config.toml
dataset = "Sentinel-2 satellite tiles (TerraMesh)"
encoder_arch = "vit"
encoder_activation = "gelu_tanh"
encoder_head_dim = 64
encoder_inner_norm = false
decoder_width = 128
decoder_layers = 2
batch_size = 384
epochs = 104.6
warmup_steps = 7900
Rows from block 5 of the encoder of a small masked image model, named by matrix and row number. Rows with one number belong to one neuron. Each number is 128 + 24 x the weight over its row's rms, rounded and kept within 0 to 255. All counts start at 0. Numbers have three digits each.
After each neuron's rows are labels from the 100 images, of 14848, where the neuron reaches its highest value: "place" is the part of the image that holds the peak. Only what is clearly more common there than usual is listed. The data: Sentinel-2 satellite tiles (TerraMesh). In brackets: how many of the 100.
# fc1: MLP up (encoder.blocks.5.mlp.fc1.weight, 576x192), inputs 128-191
# fc2: MLP down (encoder.blocks.5.mlp.fc2.weight, 192x576, transposed), outputs 128-191

fc1.234:122168124138128142176162123105120144171119104128106132082108108123087124072140179170094131096145121140100102174127143127123155149118106121099104121132117118111118158136113154142165110115120120
fc2.234:162121109127151115138128126091071111162074112145132141132129106103097100141129120126094135124114142145135115128142136140129142125133121098126091079104138162071121161155108123125186127106118104
place: bottom right (39)

fc1.79:121124128170073147121167114140126130151137118167137090134067098133097135098128090109114064127142080061130135106106107130118107138103106137117147153138180113149144151128144158125092141124116070
fc2.79:112141134145133168127152132145141153090116096133136136111107097151092149116146092139159115121102197124195147122122140149124099119134113141141139125136161159101137112119148162151130132117130099
place: top right (34)

fc1.380:132109147136137159151157132144104134120117143133137125128141142152152139118158111113125134085118107124121114110157137138128129150107142150132149153157166111136113112139098148146147140124122126
fc2.380:114158100080094138100111129154133152119125124133134134129172148122149082102110171106123122127139130117130179136127116153131119126132122148136107124058131107112135132127137140123093136147123119
place: bottom left (35); bottom centre (29)

fc1.413:135092131128110145151118144105116153154090146128096094082128137133132169116139165121112170112126124134104168140133155128130212096148154128105114094111130125142110149180125103114161135100131155
fc2.413:134120129132125123127136125138139108152159116125115133125118127114127113133115159170152106146112124140130124118128115143128101157125134133145144157155125123141140136119141125132142135141136123
place: centre (26)

fc1.115:135129126146122131139137141111107120194133169132085089093137145134117205119171172154098162111143135137131136140140155115165218094157131154115153124130156156144121145154100106123138150097122147
fc2.115:120132137150127121121129127126135149105128119137105121122110111091119118118102122112120084123132121122111105121124097121119071175123143120118115137130112097135120113096148097128121101138143111
place: top centre (34)

fc1.90:152099140123104150158116152100097127153107115154097077086138146138150174136138149145123145146110117158126171083161160131121220111135162115113120125138158144157125143183141118111169125081143146
fc2.90:111112104169117098113143119170165125179120163117111130123092129097113113113116144136133099114135116133117119146125094129130085160111109123138140120112094080121120122082137077127116095153152108
place: centre (25)

fc1.224:144085156127132108160087072131144113146136114122130118090109079101155109106119132110172097119125133132110085086080106122137107141125128119128145083104132105130150117139120128139121185119137113
fc2.224:133178077136134109083134127116093100111126137128172132145091140109113142144145063121070147111149133137123134148166099170150139124121094139143121134137168072121123201126105108133137105167145105
place: bottom right (34)

fc1.297:133160118156121130124111140143109158146178123110148148152126132148140116113130124121128128119141124124138102144144120126136109146126139135118161123121125135144149135132120107148141145134110137
fc2.297:128052172140133109134131142113121115084061145140165131120154133126121124122162128157116106125103130091163179114148156109118146121119143124124127108166083130149126095110149134132126130124131139
place: top right (38); top left (34)

fc1.307:127128125119117150133117123135106159145104126118143180178140158131116108120125124148163144120122148138138169111136081156132127177104124105122118139101143092124141128147127136129135130125134111
fc2.307:135148116127134172130138104108140124118149103126131133139148161141149101145094133125124163152135179152130067118103118133153164103129115134122108168115166133093160121163085147135139157119099110
place: bottom left (33)

fc1.288:116068126167130122135137115149134158124091118139125177128095106073109074097134119099105108101106129138119151113112098173125093129112141144110123120112130131124154147109119085115115071147110098
fc2.288:123125134144121142121121126141112157042082114134085090088093116147175142165146134126125151145121137133150131115110111159130151134125101138092129147184135084148147102144124130115117053142171142
place: middle right (26)

fc1.6:152135128123118113142114105152177139142074169134091100136162157136140142165149151100151126122118168117096142164134111130115133141103098147104132120134144119132164126128113123142108152141124116
fc2.6:117127145099136094082105134147187156131112150111142149157156132108143116111160148070122116123154130101147150128127132117112153105152105142101141103084091139134114121105142118134083140114143134
place: bottom centre (34); bottom left (34)

fc1.293:146122109125169126145107138157145137150122113143139152108131117111044123082138132141138144110077132122068174155113116094140152134114121112127153097106159117110065156120129120116113080117115111
fc2.293:116148085141141122130135117170160149141112127120134104112155133116085111122136044078127126122124129135094139127120108120122151120111096103100135140072136130132130116133105119127137096116123113
place: middle right (27)

fc1.399:119140098095093111134139153168142125099119087110116132155167164152155138165113143127125130146110126147134147137135116134147123131127117107127148115102109080103118144118165148143125092131156151
fc2.399:123102132099143114112131131123079137105143116131153129134231149194179136133139151116139083133088123131104119126137158144121134135126135088103134139111113125138154134126124132128125105147120108
place: bottom left (61)

fc1.54:156087132138153136141146112145150115166109105147121114090108094108074119081126114098143152083085137157066162198122131115124140146133158065086157112110153062112101131153104127120112074162165146
fc2.54:137135116169143129129132129164176161115121120128120106125183130124114115136128094102114181120105126122109129159118157102111166088122097107101151131131129095112095103131113167121113072165185125
place: middle right (31)

fc1.84:125105127154104104134121115178100107094191095112158179179117112130138125156136145098134100144103100099154135117123125142154125149121099135134161104125118139116107095073099083170129179109093121
fc2.84:128133151120173155113130123168075109109087154125102112085138155137146140125104066160135149133115127140146102124111127170150141126126123140082090151124123097140156155152103126102133066141116083
place: bottom left (32)

fc1.442:113139115138140147099144157145114128161110109150161143131092081097076122097114125180137148120124141136149111122117110130154106148109167126112133130103153095153132151116148143129139160136123125
fc2.442:135168060145124131135123139138097143144167112136139089150063108079101057141100161109131093129086151137137077114102119146128145139130123146135173140122144131095125104117119131128119124156139092
place: bottom right (69)

fc1.156:127128115120120118165119125119108119101111125110105118125145135129146125144123102103142123117103144141134134156140141116113096153119121133128115110117163146091150131118138158118116115108114166
fc2.156:133134148112113118134105140177137132122173114125093138110159126138110140138124153108150121117132135104115112129122133114149165108128102115118114129145113129122119122128133122118148088162121134
place: bottom left (52)

fc1.80:165138130136115130121167111145129073148111119135143152121104104121094163114148146104105150117111137101114135125138135122147092115133073145091129081153172136144123161095119115113128080106115127
fc2.80:129078135099104100101104140075128122158142105131170145102097135107101096115128139149138137147142104113141126123093123130120181138129131138164154112114148146156142124169118153134146120116106144
place: middle right (30)

fc1.169:127160143089124127140121132131161127128109160135144143156181151143127154098158143168119117149183151135130153174162125118112129156138076126153118086159146142139139102133146128101131130151117123
fc2.169:124130119120089111126139113138104188062102110137106159102154089149159140142171096082164148107152150102102162126137115110154128120127107126099150118112139134117149080147124103113114154141134132
place: middle left (25)

fc1.227:172148164157117114140125114115100146153078121132121145135147146123159150088165184134084093137112123119108113115138154127132150136135099151131066097161111122113147127124126111169164130149153117
fc2.227:120115181119124115148161136152195112145134192123123133118125133116110163109148161169137152103194106125139157143131120102119097139131129154131111127073118153150109160101141098155133168105111160
place: top right (36)

fc1.16:063115115134111112132104151169151109125120128116142161128115091099089114123114089101133137093131151106131119150133110138151149105161117139142138122101151135118098156130126094113130121156098126
fc2.16:113120143114122137106131124137126119128217135118130121146125132138155139130148157159150114161145119140137126098115135143122148129128182135160162167146120130162171109090153142123143127140099136
place: bottom right (54)

fc1.556:135119113121127143189170095132137098141166129120122151131132121136156165164142150136116177132164126129126096125132162138105175140130114126129126165140140112105139117127091102146163100129107169
fc2.556:139134115116149131149116133139137114130084130114115131125132140096140100098130133096161101137100138130148133101157117113144122142125149094134132125105147162090105129156111120109144100089143129
place: bottom right (34)

fc1.398:147119118124118132146143131087133147126131077152109128168155153169144118121137169137115136163090092096135129114121129180118137133126099123088118126141130115119121128132157090105127146151116095
fc2.398:137163108131143125183135129087107148100092111131124149120124100124141109149106104094118108110107144137139098134109115147124117133138104143097133130103164110117141137140121084117119073121144091
place: bottom left (50)

fc1.128:130102134107130130178121126107154093114130157119213191197215179182188131148141144167112135123111108126151154149141135139130118147114140131139116120126139134117126151120113124136128108125079143
fc2.128:112128081123122132174121147122121153079134088127072075108067110098094104098144091090135119106115127124112117147141141121145109121138123131084166122164145136117118096145114094114124117107171129
place: middle left (46); bottom left (42)

fc1.389:117135142168127096142084132152148111108121107111146171090125095093121108135134145125109120120075088140102127127119195107130155137147109181153119155125097148126109125110123104135129136137145092
fc2.389:145145097111140124122145141111116118090179116127073121106106124098130116143125134122152113136091121154164086106109151159118130132120127125118161136112158149124117120108134096115142120130094117
place: bottom right (76)

fc1.414:106132118126135083104086122130142131121114094122114121141160198164125149157149176142095136112146106145111122127120101130129130134120107090134146129084108108147130118126135103120092135127137119
fc2.414:139173105114138153133145117145146150086165091113114112110157148189166127154090118126160170139118144145113099137115112139125123125139104140128115145140157107109135116141119138122124105159147131
place: top left (52)

fc1.126:159149140172124138104159110128083142119146110120079088115133154150143164091150138152123152148150123133090103168162125113145097150109119136143126129143135123148134126135094101113137113151104140
fc2.126:145086160127128101086130137149054139096135133146175147101143139115126151112189139102127118109114131096138132128152146130120132124109130118153163127132096135159151089113159149147142161138136120
place: top centre (32); top left (32)

fc1.88:142107131126130123207130116155178153114128127141191163141164155139165141158160130151149168108123173150120175152130110122145099154100132133131111130133142124116175128140112154112129078135088143
fc2.88:141155112159129154145131120148073115136102076119120155128106144083097088139085084060125134133128147122130119136121137129120124117132107091112083138114152081101129144142111132114136117163182099
place: middle left (30)

fc1.514:201153118128129114167136104152143088115156126111131105145153156156140127112144147133139166134165143172132136147155141105146146145138114108167155114167136092124143081113143140132141108106162138
fc2.514:111116159136128127123144133155123111082145104114165087135133103101088148132147119117141154122127109109123150158116147117135143073121118107138135155156126070167098092084136123154113122214125135
place: top left (53)

fc1.36:128154140112134146155140122134157121140121101124093120151162170171149141148105174162128133125147117136136115127122114114128144125139136111126102104150112065108138120140138127137131116142158103
fc2.36:132125172159130125136125144141178141137132137130092128155173142164144149133146172131123139139158127122111137130131100121117117130124097123154109133124114081151155147116156136114130100171151139
place: top left (74)

fc1.369:114139103125115137177133103143144122139159112147181145089078056049090095124139116129162132123151115125137081128151122120132115152108138130115126154150124144149130093121141141127132177111109134
fc2.369:141142139145141160097143122106111131159048117120152164129134116159138118150127086109093131118104143161165129116104112144122126123119148117137119128085148112075136175165087135151144137123141075
place: bottom right (54)

fc1.5:160128076143124127129154085146145097140147104123138153136116094112078117110103113108108117103120128132106121115088086145155101140115110120077114111144092109132146072118119167157166153128121113
fc2.5:122114208101163123143121136120108116146116094131123129137065156091116141090150126159124148122132133126176108121154142166109158118128143099184098127121138139117147172132137106144137155130120120
place: bottom right (48); bottom centre (26)

fc1.252:115123094122137140117130122133148092143161093122161181192187198183128193175130194142153132120132117162149126115115118151132149151115157105088111127113122118131139133152154101144153106120153127
fc2.252:133134133117111113113122127125122106137116142121121119133245179213177156179122159142117130135131165149125133120159086140137105136135125090142110112088121141110137161128129164102134106129128125
place: top left (56)

fc1.323:128138093106145126131125121127140084141136101137108111101091132090104133085124187160112149121149108136107113116088133165134150135111106118127103129148122111117139116134147158140148120130129091
fc2.323:138092112121131130154123108121099149095113117134156114128106120122142107125124151118124099140088137117141095121138159140114133133128147115097127130123136147115125133147103106137120119121116117
place: bottom centre (49); bottom right (45)

fc1.542:138169092168133129117124124142140119127113155118154144161202182172158158164156144134090112103100122147159142142168135123103118148094154126150140114148142122142121136129127122150132119121120108
fc2.542:114173098139145137126118128145173115094114138145138154144116133105095100094112066108130113111131115126127180120106114120123101136123144132190161137130163087154131110129134130143109134134158130
place: middle left (33); bottom left (33)

fc1.215:097097134150136121163114151102150156123107090123094100114120147151136112113115137142133103116114124165143125125118118140109123123128159112115122126115116108112090107111124080131131158119114117
fc2.215:125140156162147127146134128117146157107111115141136140119113107097090128128129121113129139113119129125115115141123127097134123130121099108093102129126132103136122116136114121125132117126151112
place: bottom left (33); bottom centre (26)