config = dict(
    horizontal_flip=True,
    encoder_norm='rmsnorm',
    encoder_fused_qkv=False,
    encoder_bias='none',
    encoder_inner_norm=False,
    encoder_drop_path=0.05,
    encoder_positions='sincos',
    epochs=104.6,
)
Rows from block 2 of the encoder of a small masked image model, named by matrix and row number. Rows with one number belong to one neuron. Each number is 128 + 32 x the weight over its row's rms, rounded and kept within 0 to 255. All counts start at 0. Numbers have three digits each.
After each neuron's rows are labels from the 100 images, of 14848, where the neuron reaches its highest value: "responds to" is what is common among them; "lies over" is the class under the peak. Only what is clearly more common there than usual is listed. The data: Sentinel-2 satellite tiles (TerraMesh).
# fc1: MLP up (encoder.blocks.2.mlp.fc1.weight, 576x192), inputs 0-95
# fc2: MLP down (encoder.blocks.2.mlp.fc2.weight, 192x576, transposed), outputs 0-95

fc1.392:139118130124067147142095177146129164111091054100136083096177066128144132205127118128132210131128091115128153154118109220164190150154172130077075116143106153121141126109076130106121079107105166125172144120057090100066088208155142140130113132110128092092106094080087168137136165120166110191
fc2.392:108100151135148062138160118101092162126092146123076111164140105152163128111110118135143080142120119164133132123101131069128067137092114147136165134124135117135120132129159160175202097149082107168108122046153124129213140037121138141141143140155115129140135135174132106130141058092102158096
responds to: snow or ice; main land cover: snow or ice
lies over: snow or ice

fc1.331:255124044022021041100098132123135136142141131174150121126117111132142140138129138125121138097147122114140112158113165111119158114133124138138130255255255184164122121099123125122119130157110118097158109132105151111140135129112131122108152150124131144146127133116112115139140138127142138133
fc2.331:000139116168219153110166167140125137131104131129122117135131143123182126137146134135135106116094135102118115128124128114131112163128089147105124000000115079113148137187136133142140137102145136162113124106147124129101136133148160168133125113157136115120105145138142102141108107137115135117
responds to: water; main land cover: water
lies over: water; snow or ice

fc1.282:149142109139153114145095120174125149084059109178130105139129101158140124149124107109103106195115086138155147141061089104121136134146165074248121093134128111110131146112136144177161085194116112108158073151080097137106129052101113063128162133135115041081075175112106142108121111138139092181
fc2.282:150126139123131137127177077098164069187110109138195090181132170154084082134134139198102177093101144082093151137148174069120133085089087187133137098115107141120161131177081141097072235040094134140143126096113127128144094149157177157153172137123140142162177151157078173180134111141081126079
responds to: crops; main land cover: crops
lies over: crops

fc1.249:156143090162060118150095174133137144162055055172091123122083167119150146129136112123109136135096114215136174158139149130171145120172097102158163138122099152114108192109131128168142165147166071122072086159060150122103121085098114119125099144130072119120080136106077103112133111132125115151
fc2.249:128080126140125119152149155152085111159129146153123125056074202085139139103212093140145153101063133169111112131168131118146075087155128161122134135121068099115114148135069132135101176143146169119043135145143156156088123115178106136187073146134097128103144149155082110101134113145176160192
responds to: water; snow or ice; main land cover: water
lies over: water

fc1.87:128119117138134096137106080127072156159083127092218118148076136126147165103174133147073157166248105142181131077071100137133098165159076125156148120125108134133101137126109085150170130073114099189157148107100137054151126113081116120101104129140129128139049108115127080086111086086129110130
fc2.87:130112105132162179176147119121116128161185150134151133127076154134161140201186144200175083134107093148127148125140115169118181081094056116131121104134170130129094100137197126134192159130153143152128054140074111147162108160124154126121097135141135059134096150133190167107119128132170134174
responds to: trees; clouds; main land cover: trees
lies over: trees

fc1.573:163128137128151132119125146167100140144031123168161091130049099173148184146101164145041088149121112129141182108124190160150167117151128139156102123127105148134139149130084081158109138144120118137140074143115151039131080049089115107139153117131097117109105067149077125188138112067069131179
fc2.573:104100132132146123069086121130096127137047091123093112101139150173211133096147252097118117139157124115103082091091145103123142124106115104133131120114125116115146108140072138122144094162099061149143086129141086115109155119093070180172069072158130134161113186077138109132103111110095132117
responds to: water; main land cover: water; main land cover: snow or ice
lies over: water

fc1.565:162127100146217115118129175116084140118131166130175069207113146102145152171133123149147092114130155081110105100185111102140094117183157133140177131131130132114124161124137109129132127146074117145127097112107094149101162103099103145088127147121149148083132093173155118137159103113115161120
fc2.565:092125133150121091145121145136130083064172140134173168085160099209131119084077086169077093166137125184138159145153110148102146134125063168075109146124113123131142180142128088114103172108116159050137115131148144122127116157130056160092103123140108082128107147101142168154117116153128120129
responds to: snow or ice; main land cover: snow or ice
lies over: snow or ice

fc1.144:144166108131140106133151181118165103100127125130091107126113120153153151079147166141127161093078113112120100100144094080147168160114154119155148064130110087120148112106113122159114149137097118044116072094118063110114136084128075079146140163128121050176088088170064141139168113151139127121
fc2.144:112132116121132192145139081144127117187162138126120149118194203172142076159163083140136059130141154081048176108125122161131111115071099076216162130110126172130158107105154115159174131173149131130161110143123159121097082139090220178120152063128089112126152104091142150105131140154048135116
responds to: snow or ice; main land cover: snow or ice
lies over: snow or ice

fc1.23:167135155150113149108128091164114126138097190162119156178151056097145108113082158077089120115153152114089168131118150168155111170083174146153129164119143127109136125071146208085037023135093122154097162125135178157139136127144163177100190115097104146129169136134117131132161184153112101131
fc2.23:137171126168115090129163073164110123116095150113158164141076119115152140163122113147051150138147201061195123156161096113107161166074078143133103125147178100139103158156138091140112182157112088137125115135120073154145106137108160049103098142159151165122066130108115116108107129115085090083
responds to: crops; main land cover: crops; built area
lies over: crops

fc1.289:162155124140084121119171090126119099185083114160130114108064186103146155128096130160123087125126114204162129112136136140201152128196139122139141122138126097123064103124132125158107150125102075152087098155116160123129096122112106117213126126131144113028138145092086022102130148121107095177
fc2.289:122129138102176119111222092174090058068174106108150082130106165149124105073132121120112107138104098147103128105193176077117099099184125155193107116116091098139119110103117126144091138146112098137193088117127154134115074186120135180161184172105138125143121117130070163164156145133093121096
responds to: water; main land cover: water; flooded vegetation
lies over: water

fc1.322:131139143102138086094118064172121110152123142103133131108127125082151192078105107133157072137183100138138077090107136134140088165151079129195123110118127154150147105117123150122142167179133113073126104094077077126102093173090091062090046113122070070144073098120134056110134129085144122137
fc2.322:116151137101119148129156137079144099143055062130131101147122137123063182217060116117150121114100124215103112178084166114148127113065133110209128138134109129106146140113125092081110146089136137093100115128097157135135103102108100157174122126069112134169133123094078181157163129130076141132
responds to: clouds; main land cover: trees
lies over: clouds

fc1.61:118084124185106125073119145146105169119121147130154186138075145118170141116098125122104104166129107103095133127140169099093116191178116137147132117148164078165153110075114126146096078162079184143093128074101133084087114107128148159151166133083103137098128121193177111087205101119048134122
fc2.61:170042132057123162158111143074098079106144138184169087138107138089150138126138149110127171140156148123119164114186099157175195130077115131121112134132178190089117172121121115082087110131215108126141171236194141152123185201139158127122176144131141103159119137149144170174093145087149084153
responds to: snow or ice; main land cover: snow or ice
lies over: snow or ice

fc1.333:115132109159102111162120111163107133178117159147090132156120143095134133166053070116146141151171139169161112116085086121110144204130102153188098111154154113176144149100144120163162117137120154128093129144083068110134154167144115108122121172082122148120077115178162085104172167130084068144
fc2.333:103144116152104080100137115174121138175174075118143143063135091165061136073207190142119119203128107074103171119147097113105147128129135084058126119104131124160135129126125136164122118107111110162149115131151174121152164146175174118103150197200139109068156087159131085115111150117164106128
responds to: trees; clouds; main land cover: trees
lies over: clouds

fc1.538:139136142095132091140148093085102142096096165173136183061099120107143145145119138099120128135154097151135084152067103117126147093148126170193087132134113119105101108107073211116076107197062096099134146113111107164164084108061138074134111115131065086128119121076108134175137057084108123101
fc2.538:151100129141098142125102151192142142094136150133090144086072137151090113144147173163080180084152208148159186137161072112135151123153097128100099101121134096150111113147132131205090144127170127184129113146182211118145090123144104161128199101087112159053157128150122149123126114142147087067
responds to: main land cover: crops
lies over: crops

fc1.45:097134186124093121119108136130121079152170126077144213226210112088134144154133129112139090083122098144169086102085136155159125186114116142104108156116119163111129125150183131064116104139141149126134098128136090134102147115082150137140141114143144145154128134131111129110132108137099159110
fc2.45:102131157135105149140090128100119039135175110134092163159140108078050157095163142166150090149020087154189120125122158208134133127151121129113112155139143130123118130117159110125117138192162187123116080129171101128130152096069153114186138179098158085141152048098122154129153175145119118098
responds to: water; flooded vegetation
lies over: water

fc1.11:129129130142145110112088124106132118129063099134155110119108171145151093145051161133119135174165143195159188170124114172160181120100091139141063126134128088114167133099131136125143118134101122098156064164133058130153162135106155063135086086125096133088111066116074085116148049111129130145
fc2.11:096131161121135113127076184112142084072202195134094137107113118114128090086053106139116156087071087069148122118190123167130116129100147101143101147133163148133144184139144136128144144158165099121127100181139057125152154166149072132161063139106114102088138089176195124108149134099178115159
responds to: trees; clouds; main land cover: trees
lies over: trees

fc1.367:122118153132130124099137143159082079097193117120064123146150127144158123142087079054178072202143135113096150141064123065129195127141082128154184154130130145144117119095123159117050100159125154048112073102100093107111121124138106101075067134106074130147087109161141083150141123144066137163
fc2.367:033083125125174168110135105079074126137136180097173128116117150144255165153102169134077156143115081076110165100136149148141063140060115091170160115080148139133135138108134147111078039148133098140087109149167087113140113184114141155146124169113081115151128070127158093168127154143114127131
responds to: clouds
lies over: clouds

fc1.198:131121158147152137170150145133120104160140115117115121124088118123145135127111117149157140136121146183139139142108133126133099108141154130148124126090111141128131127116091131099141147183130158109124128124141128109125127137146135107160087161113110130130120136152139125121145130108132119150
fc2.198:137118111151142149084107119103063117053145176124165133115159133119061126128121155086113125076119119058109060127092110126123158104114105127108151119134150126151142124123144104120113079044097068154106102128114101137118135160133136128076142051116099099114124125098127110119129122133109155115
responds to: clouds
lies over: clouds

fc1.393:156113119100102102135121154114118182113112146088143086085079134079149155189112133198177099113158061151125132123123102053143087108141184109137136145196152122123096164110099166081104075120091145103110115126123137104122143149088053146114110181091143160076165167164169095080187132106140139195
fc2.393:122167158132134145075135184152151169158101130134122107144110092165192161085111125157139161168108122128143125122150177123116157110122108114153118127147151141119134085122154099127047072151175151109134192117112164147120106079147177071089220087137152122201132146206174175176123166193113140129
responds to: main land cover: snow or ice
lies over: snow or ice

fc1.507:153128091176115145166101115135125111182069112164092121162053130108151200130098108153113190128114126247127126129108172151146117158130108121224119146144118131151109123109144098171089173177140125116046103140093139097104117111136139083177112103128102097179075144125077034129131139114107095166
fc2.507:110131108153131103140093147147152082068086144128131096139194140129164054126154160148123126148136098126143098151178135098129166091140147155124136140158128094108146123129180135131144183076109138182176032106152184138095134092117097154084112198134142177154188196085053188065119093158115134126
responds to: clouds
lies over: clouds

fc1.0:138112132138164151170045149156161204142145156082129186070197024176135134138126109081174144096100109106104134177117116116097123132057097127123151156114120185102133117127144151066137159147152154141148137119124133131181181116138154116127122146126110145169124124120100124089136126114122154069
fc2.0:117114137154169132177100124168163186143099161125099143098099083140088154098183149122190086141048044133116120182117099120113129093175067145105123147113127141115163133102091117113092165125127178154118131131124161134173144166143091163163113158128130095088169114154145093149139129134194156109
responds to: water; main land cover: crops; flooded vegetation; main land cover: water
lies over: water; crops

fc1.402:158132113121155128157127092166154136194144143162108094104124120118155213064126073129106119120195111158152095113136182121130138159157093144091143112131151156139112141085147126116157114139143142115137130146148109141172138173158078073089097194065128105180094131185147142120170174142163095170
fc2.402:089161121159109082099110139117125105170154085081134154094114085130058101100229157145089128175098157086089138130175119167118168181120145089060130146145173125162166137140121139127107147129104145150137141100132152129132142124182160140102139155147161113062155104167138140117116130111128124139
responds to: trees; clouds; main land cover: trees
lies over: clouds

fc1.531:137091130142097133076130064161124082147139198125071170152154134102156079076121171119171148128168116140134119189073109093113155121144145144176097151138157123135159098094135157082074138156096089184073179166169160159117151120111149112112178136087057088100120137112148091159143135146094056133
fc2.531:109101163131154152193161155160131082070137133146149128151126126119176210146090103112079068122147126108175100110126123173086120189122148172140103114128129122106129119149109084119096148118208175070138074165093081141119123141144074141129070062127125118064102102177118135112111185166100113173
responds to: crops; main land cover: crops
lies over: crops

fc1.147:151155128124154081183143124123124080149086139105101117155167148152133113154081103118166119121178133143169103122099098090088114197101158167201104166129133111138102139107127109108133074179043150078106144111106092094148140148132137077103097108113109171197094149079079107075160112131073091090
fc2.147:113154143099133163126175121219067169141109140098104132064171120144165099107104101165096093131131188099140103101150103136106137166138114102145134121098091123139157109127107111143146111125161128197133078150124180092151099124158151209166138192145114170105126137138187049125112148071120072137
responds to: clouds; trees; main land cover: trees; main land cover: clouds
lies over: clouds

fc1.473:110117122128159132149168091138120116112193150194105140145153089119157122142156102098182074096105150126066110085114152187113096183087146155134117148106137137144136122107114124122145110167098137124103102133160170122144124157110041176129229146137095144060067100154096094212159165133223105143
fc2.473:168114097134142155147133066146152136138145178118152110151129082123196109154109052114154065054125120102089070126124170136160106155138080173202153114138145150123101151144086115081127178177100169106071131144099070127121084166086111106164091130128157069143069181149105120164110130123167140088
responds to: trees; clouds; main land cover: trees
lies over: trees

fc1.298:143139136077130109131132126168125092146096154145122131106153094077153091094139090104191091167150129102170087094125152191129111131145142165179105149161133157161124104098085167106148120199115158091167137094130087129119094117159054089121095132094072123146071150133150091089146134107157076175
fc2.298:156130127104123120119174074164096091066048166131118117178182080153225112140130107125076085111170153096084061127125184089139113162099119200185158168184137146141123124126087114076089144107099130177083086132109158119111136111064095133146181190127161164163125190127077116122136150131115120066
responds to: clouds; trees; main land cover: trees
lies over: clouds

fc1.359:122137086141116131098131151128107115177133116118184211145087137090165148127108088164106132186172124126156106112125128051098156126183153085121203128129126153177119150100073135106146130172120085146084116083132131104087070157055093145136098146101054075158082112129119085115153181121116086172
fc2.359:114124130113128095128118090107127146156094125144111048142118141105222114115103223081132128145144112110096124220140124194149096140155130172141049142194139117110141147105163123118114093130113112068183121174191156106165191124165193063142086154128087145136123106100141112145144118108085118130
responds to: clouds; main land cover: trees
lies over: snow or ice; clouds

fc1.165:117150100127114113155145078162126111152137143153070125106161118095153158092088113126089102130161134175171071077138132107109136200127116141058120134130133099131137129094124120126212130176126167112138096140078150115141111158155067135119113233090093150119019103165160113174165133109193046181
fc2.165:153152116145063063096120142154102116190162131114119163111129139131065139152158134136073178159153165079117126130127144157124108148077142101105118126149172113144130138104083163153108101100116126157051145118145109141143146145177147148095137121152145159057087099197171104077127140118156105102
responds to: trees; clouds; main land cover: trees
lies over: clouds

fc1.292:133092146136158101154112093158098158193134122162147118090136149113156134090099093075094193208161130113147182120096119168102155180141081127173148115121156170149093144106161127092128135162135194143111091167077152081151087140107147136097089115118051118112090140094159075094134143078115062138
fc2.292:147113102096126128118105155128079143144183109112170106078089113137102194078038116110121089098105107183133097118097165104109169046157107122112125160168150168152159117167122146113109135125129142133065089167098145136135122173169061153176098160144108165135137106168202049126111164106130116149
responds to: trees; clouds; main land cover: trees
lies over: trees

fc1.163:147144068200079126190095099164107092156130139169066090127156147087140109158101088088101153093136159181099084098104106128146124202139121138190117125158149095174139161093179115193158127128122142146086115183110111139095109173148135105135136147102135149137091133155138145128129144111123005145
fc2.163:121185100135111143092200128134185116149095080133139121122079171138134103093160154162048122101154159056185086121181109095128156121171128119053112100102121093113069132166094124164123133082119104130183109144145144146131148091162176147071117146133126142105124090175160125119118148168123146103
responds to: trees; clouds; main land cover: trees
lies over: trees; clouds

fc1.178:145120117148131153109070088116089142177109085106153100113139090158154093124126134138129071144147123099121111144084104137093096184120140127163086127152135101123127152118089157093178104114146051089163117179147139129120130167043083135097146152107161049134114160149117178101119066046083074146
fc2.178:143128111116124131081136161144171154090144097123081084118092127197157192125173168142150132143153135041130070118135079127136078133170123168165142114137141124093149154141079110127132133103151100107167119147182141144113169150129125183136152158128165129185148132118069197204121123099073101081
responds to: snow or ice; main land cover: snow or ice
lies over: snow or ice

fc1.344:106144111113129110141142094187125116181154111150081141107132136097156156114054105105121124097173142133147108123092113146131165171133073173157107107124124135156126141088154096152149133154141161121122080145061084087150131159138098122129096224047096141134108098192162082093181180108105042164
fc2.344:099151123150113083077142125163112126148170103107130134068140097161059116090177155126108125196154094087085174126152125125110136135102110091058130132090153141163128144160094143149107115114102128152104147135180195150147150156175170128118125176196138116071111075164147104097084145107155100142
responds to: clouds; trees; main land cover: trees
lies over: clouds

fc1.69:101169182112148171121124114128161103171113167121116146134127148110148118152135120165131142095130132095166134135128088106140158153119173129133133116134140121111146099034141205051146104128108148160148139124125151174142119141164131167146164174000110156138126179165147154169200120155115135120
fc2.69:096122148123122121126160111134082165110112140130151149071109142154081113121222162128082149165113170116097161129154109158104152120213116132095121120107155095153138139138095082214115108150132140133103137140171143120162151127169150133114179096126138165054099098172163114075150146115207137124
responds to: bare ground
lies over: bare ground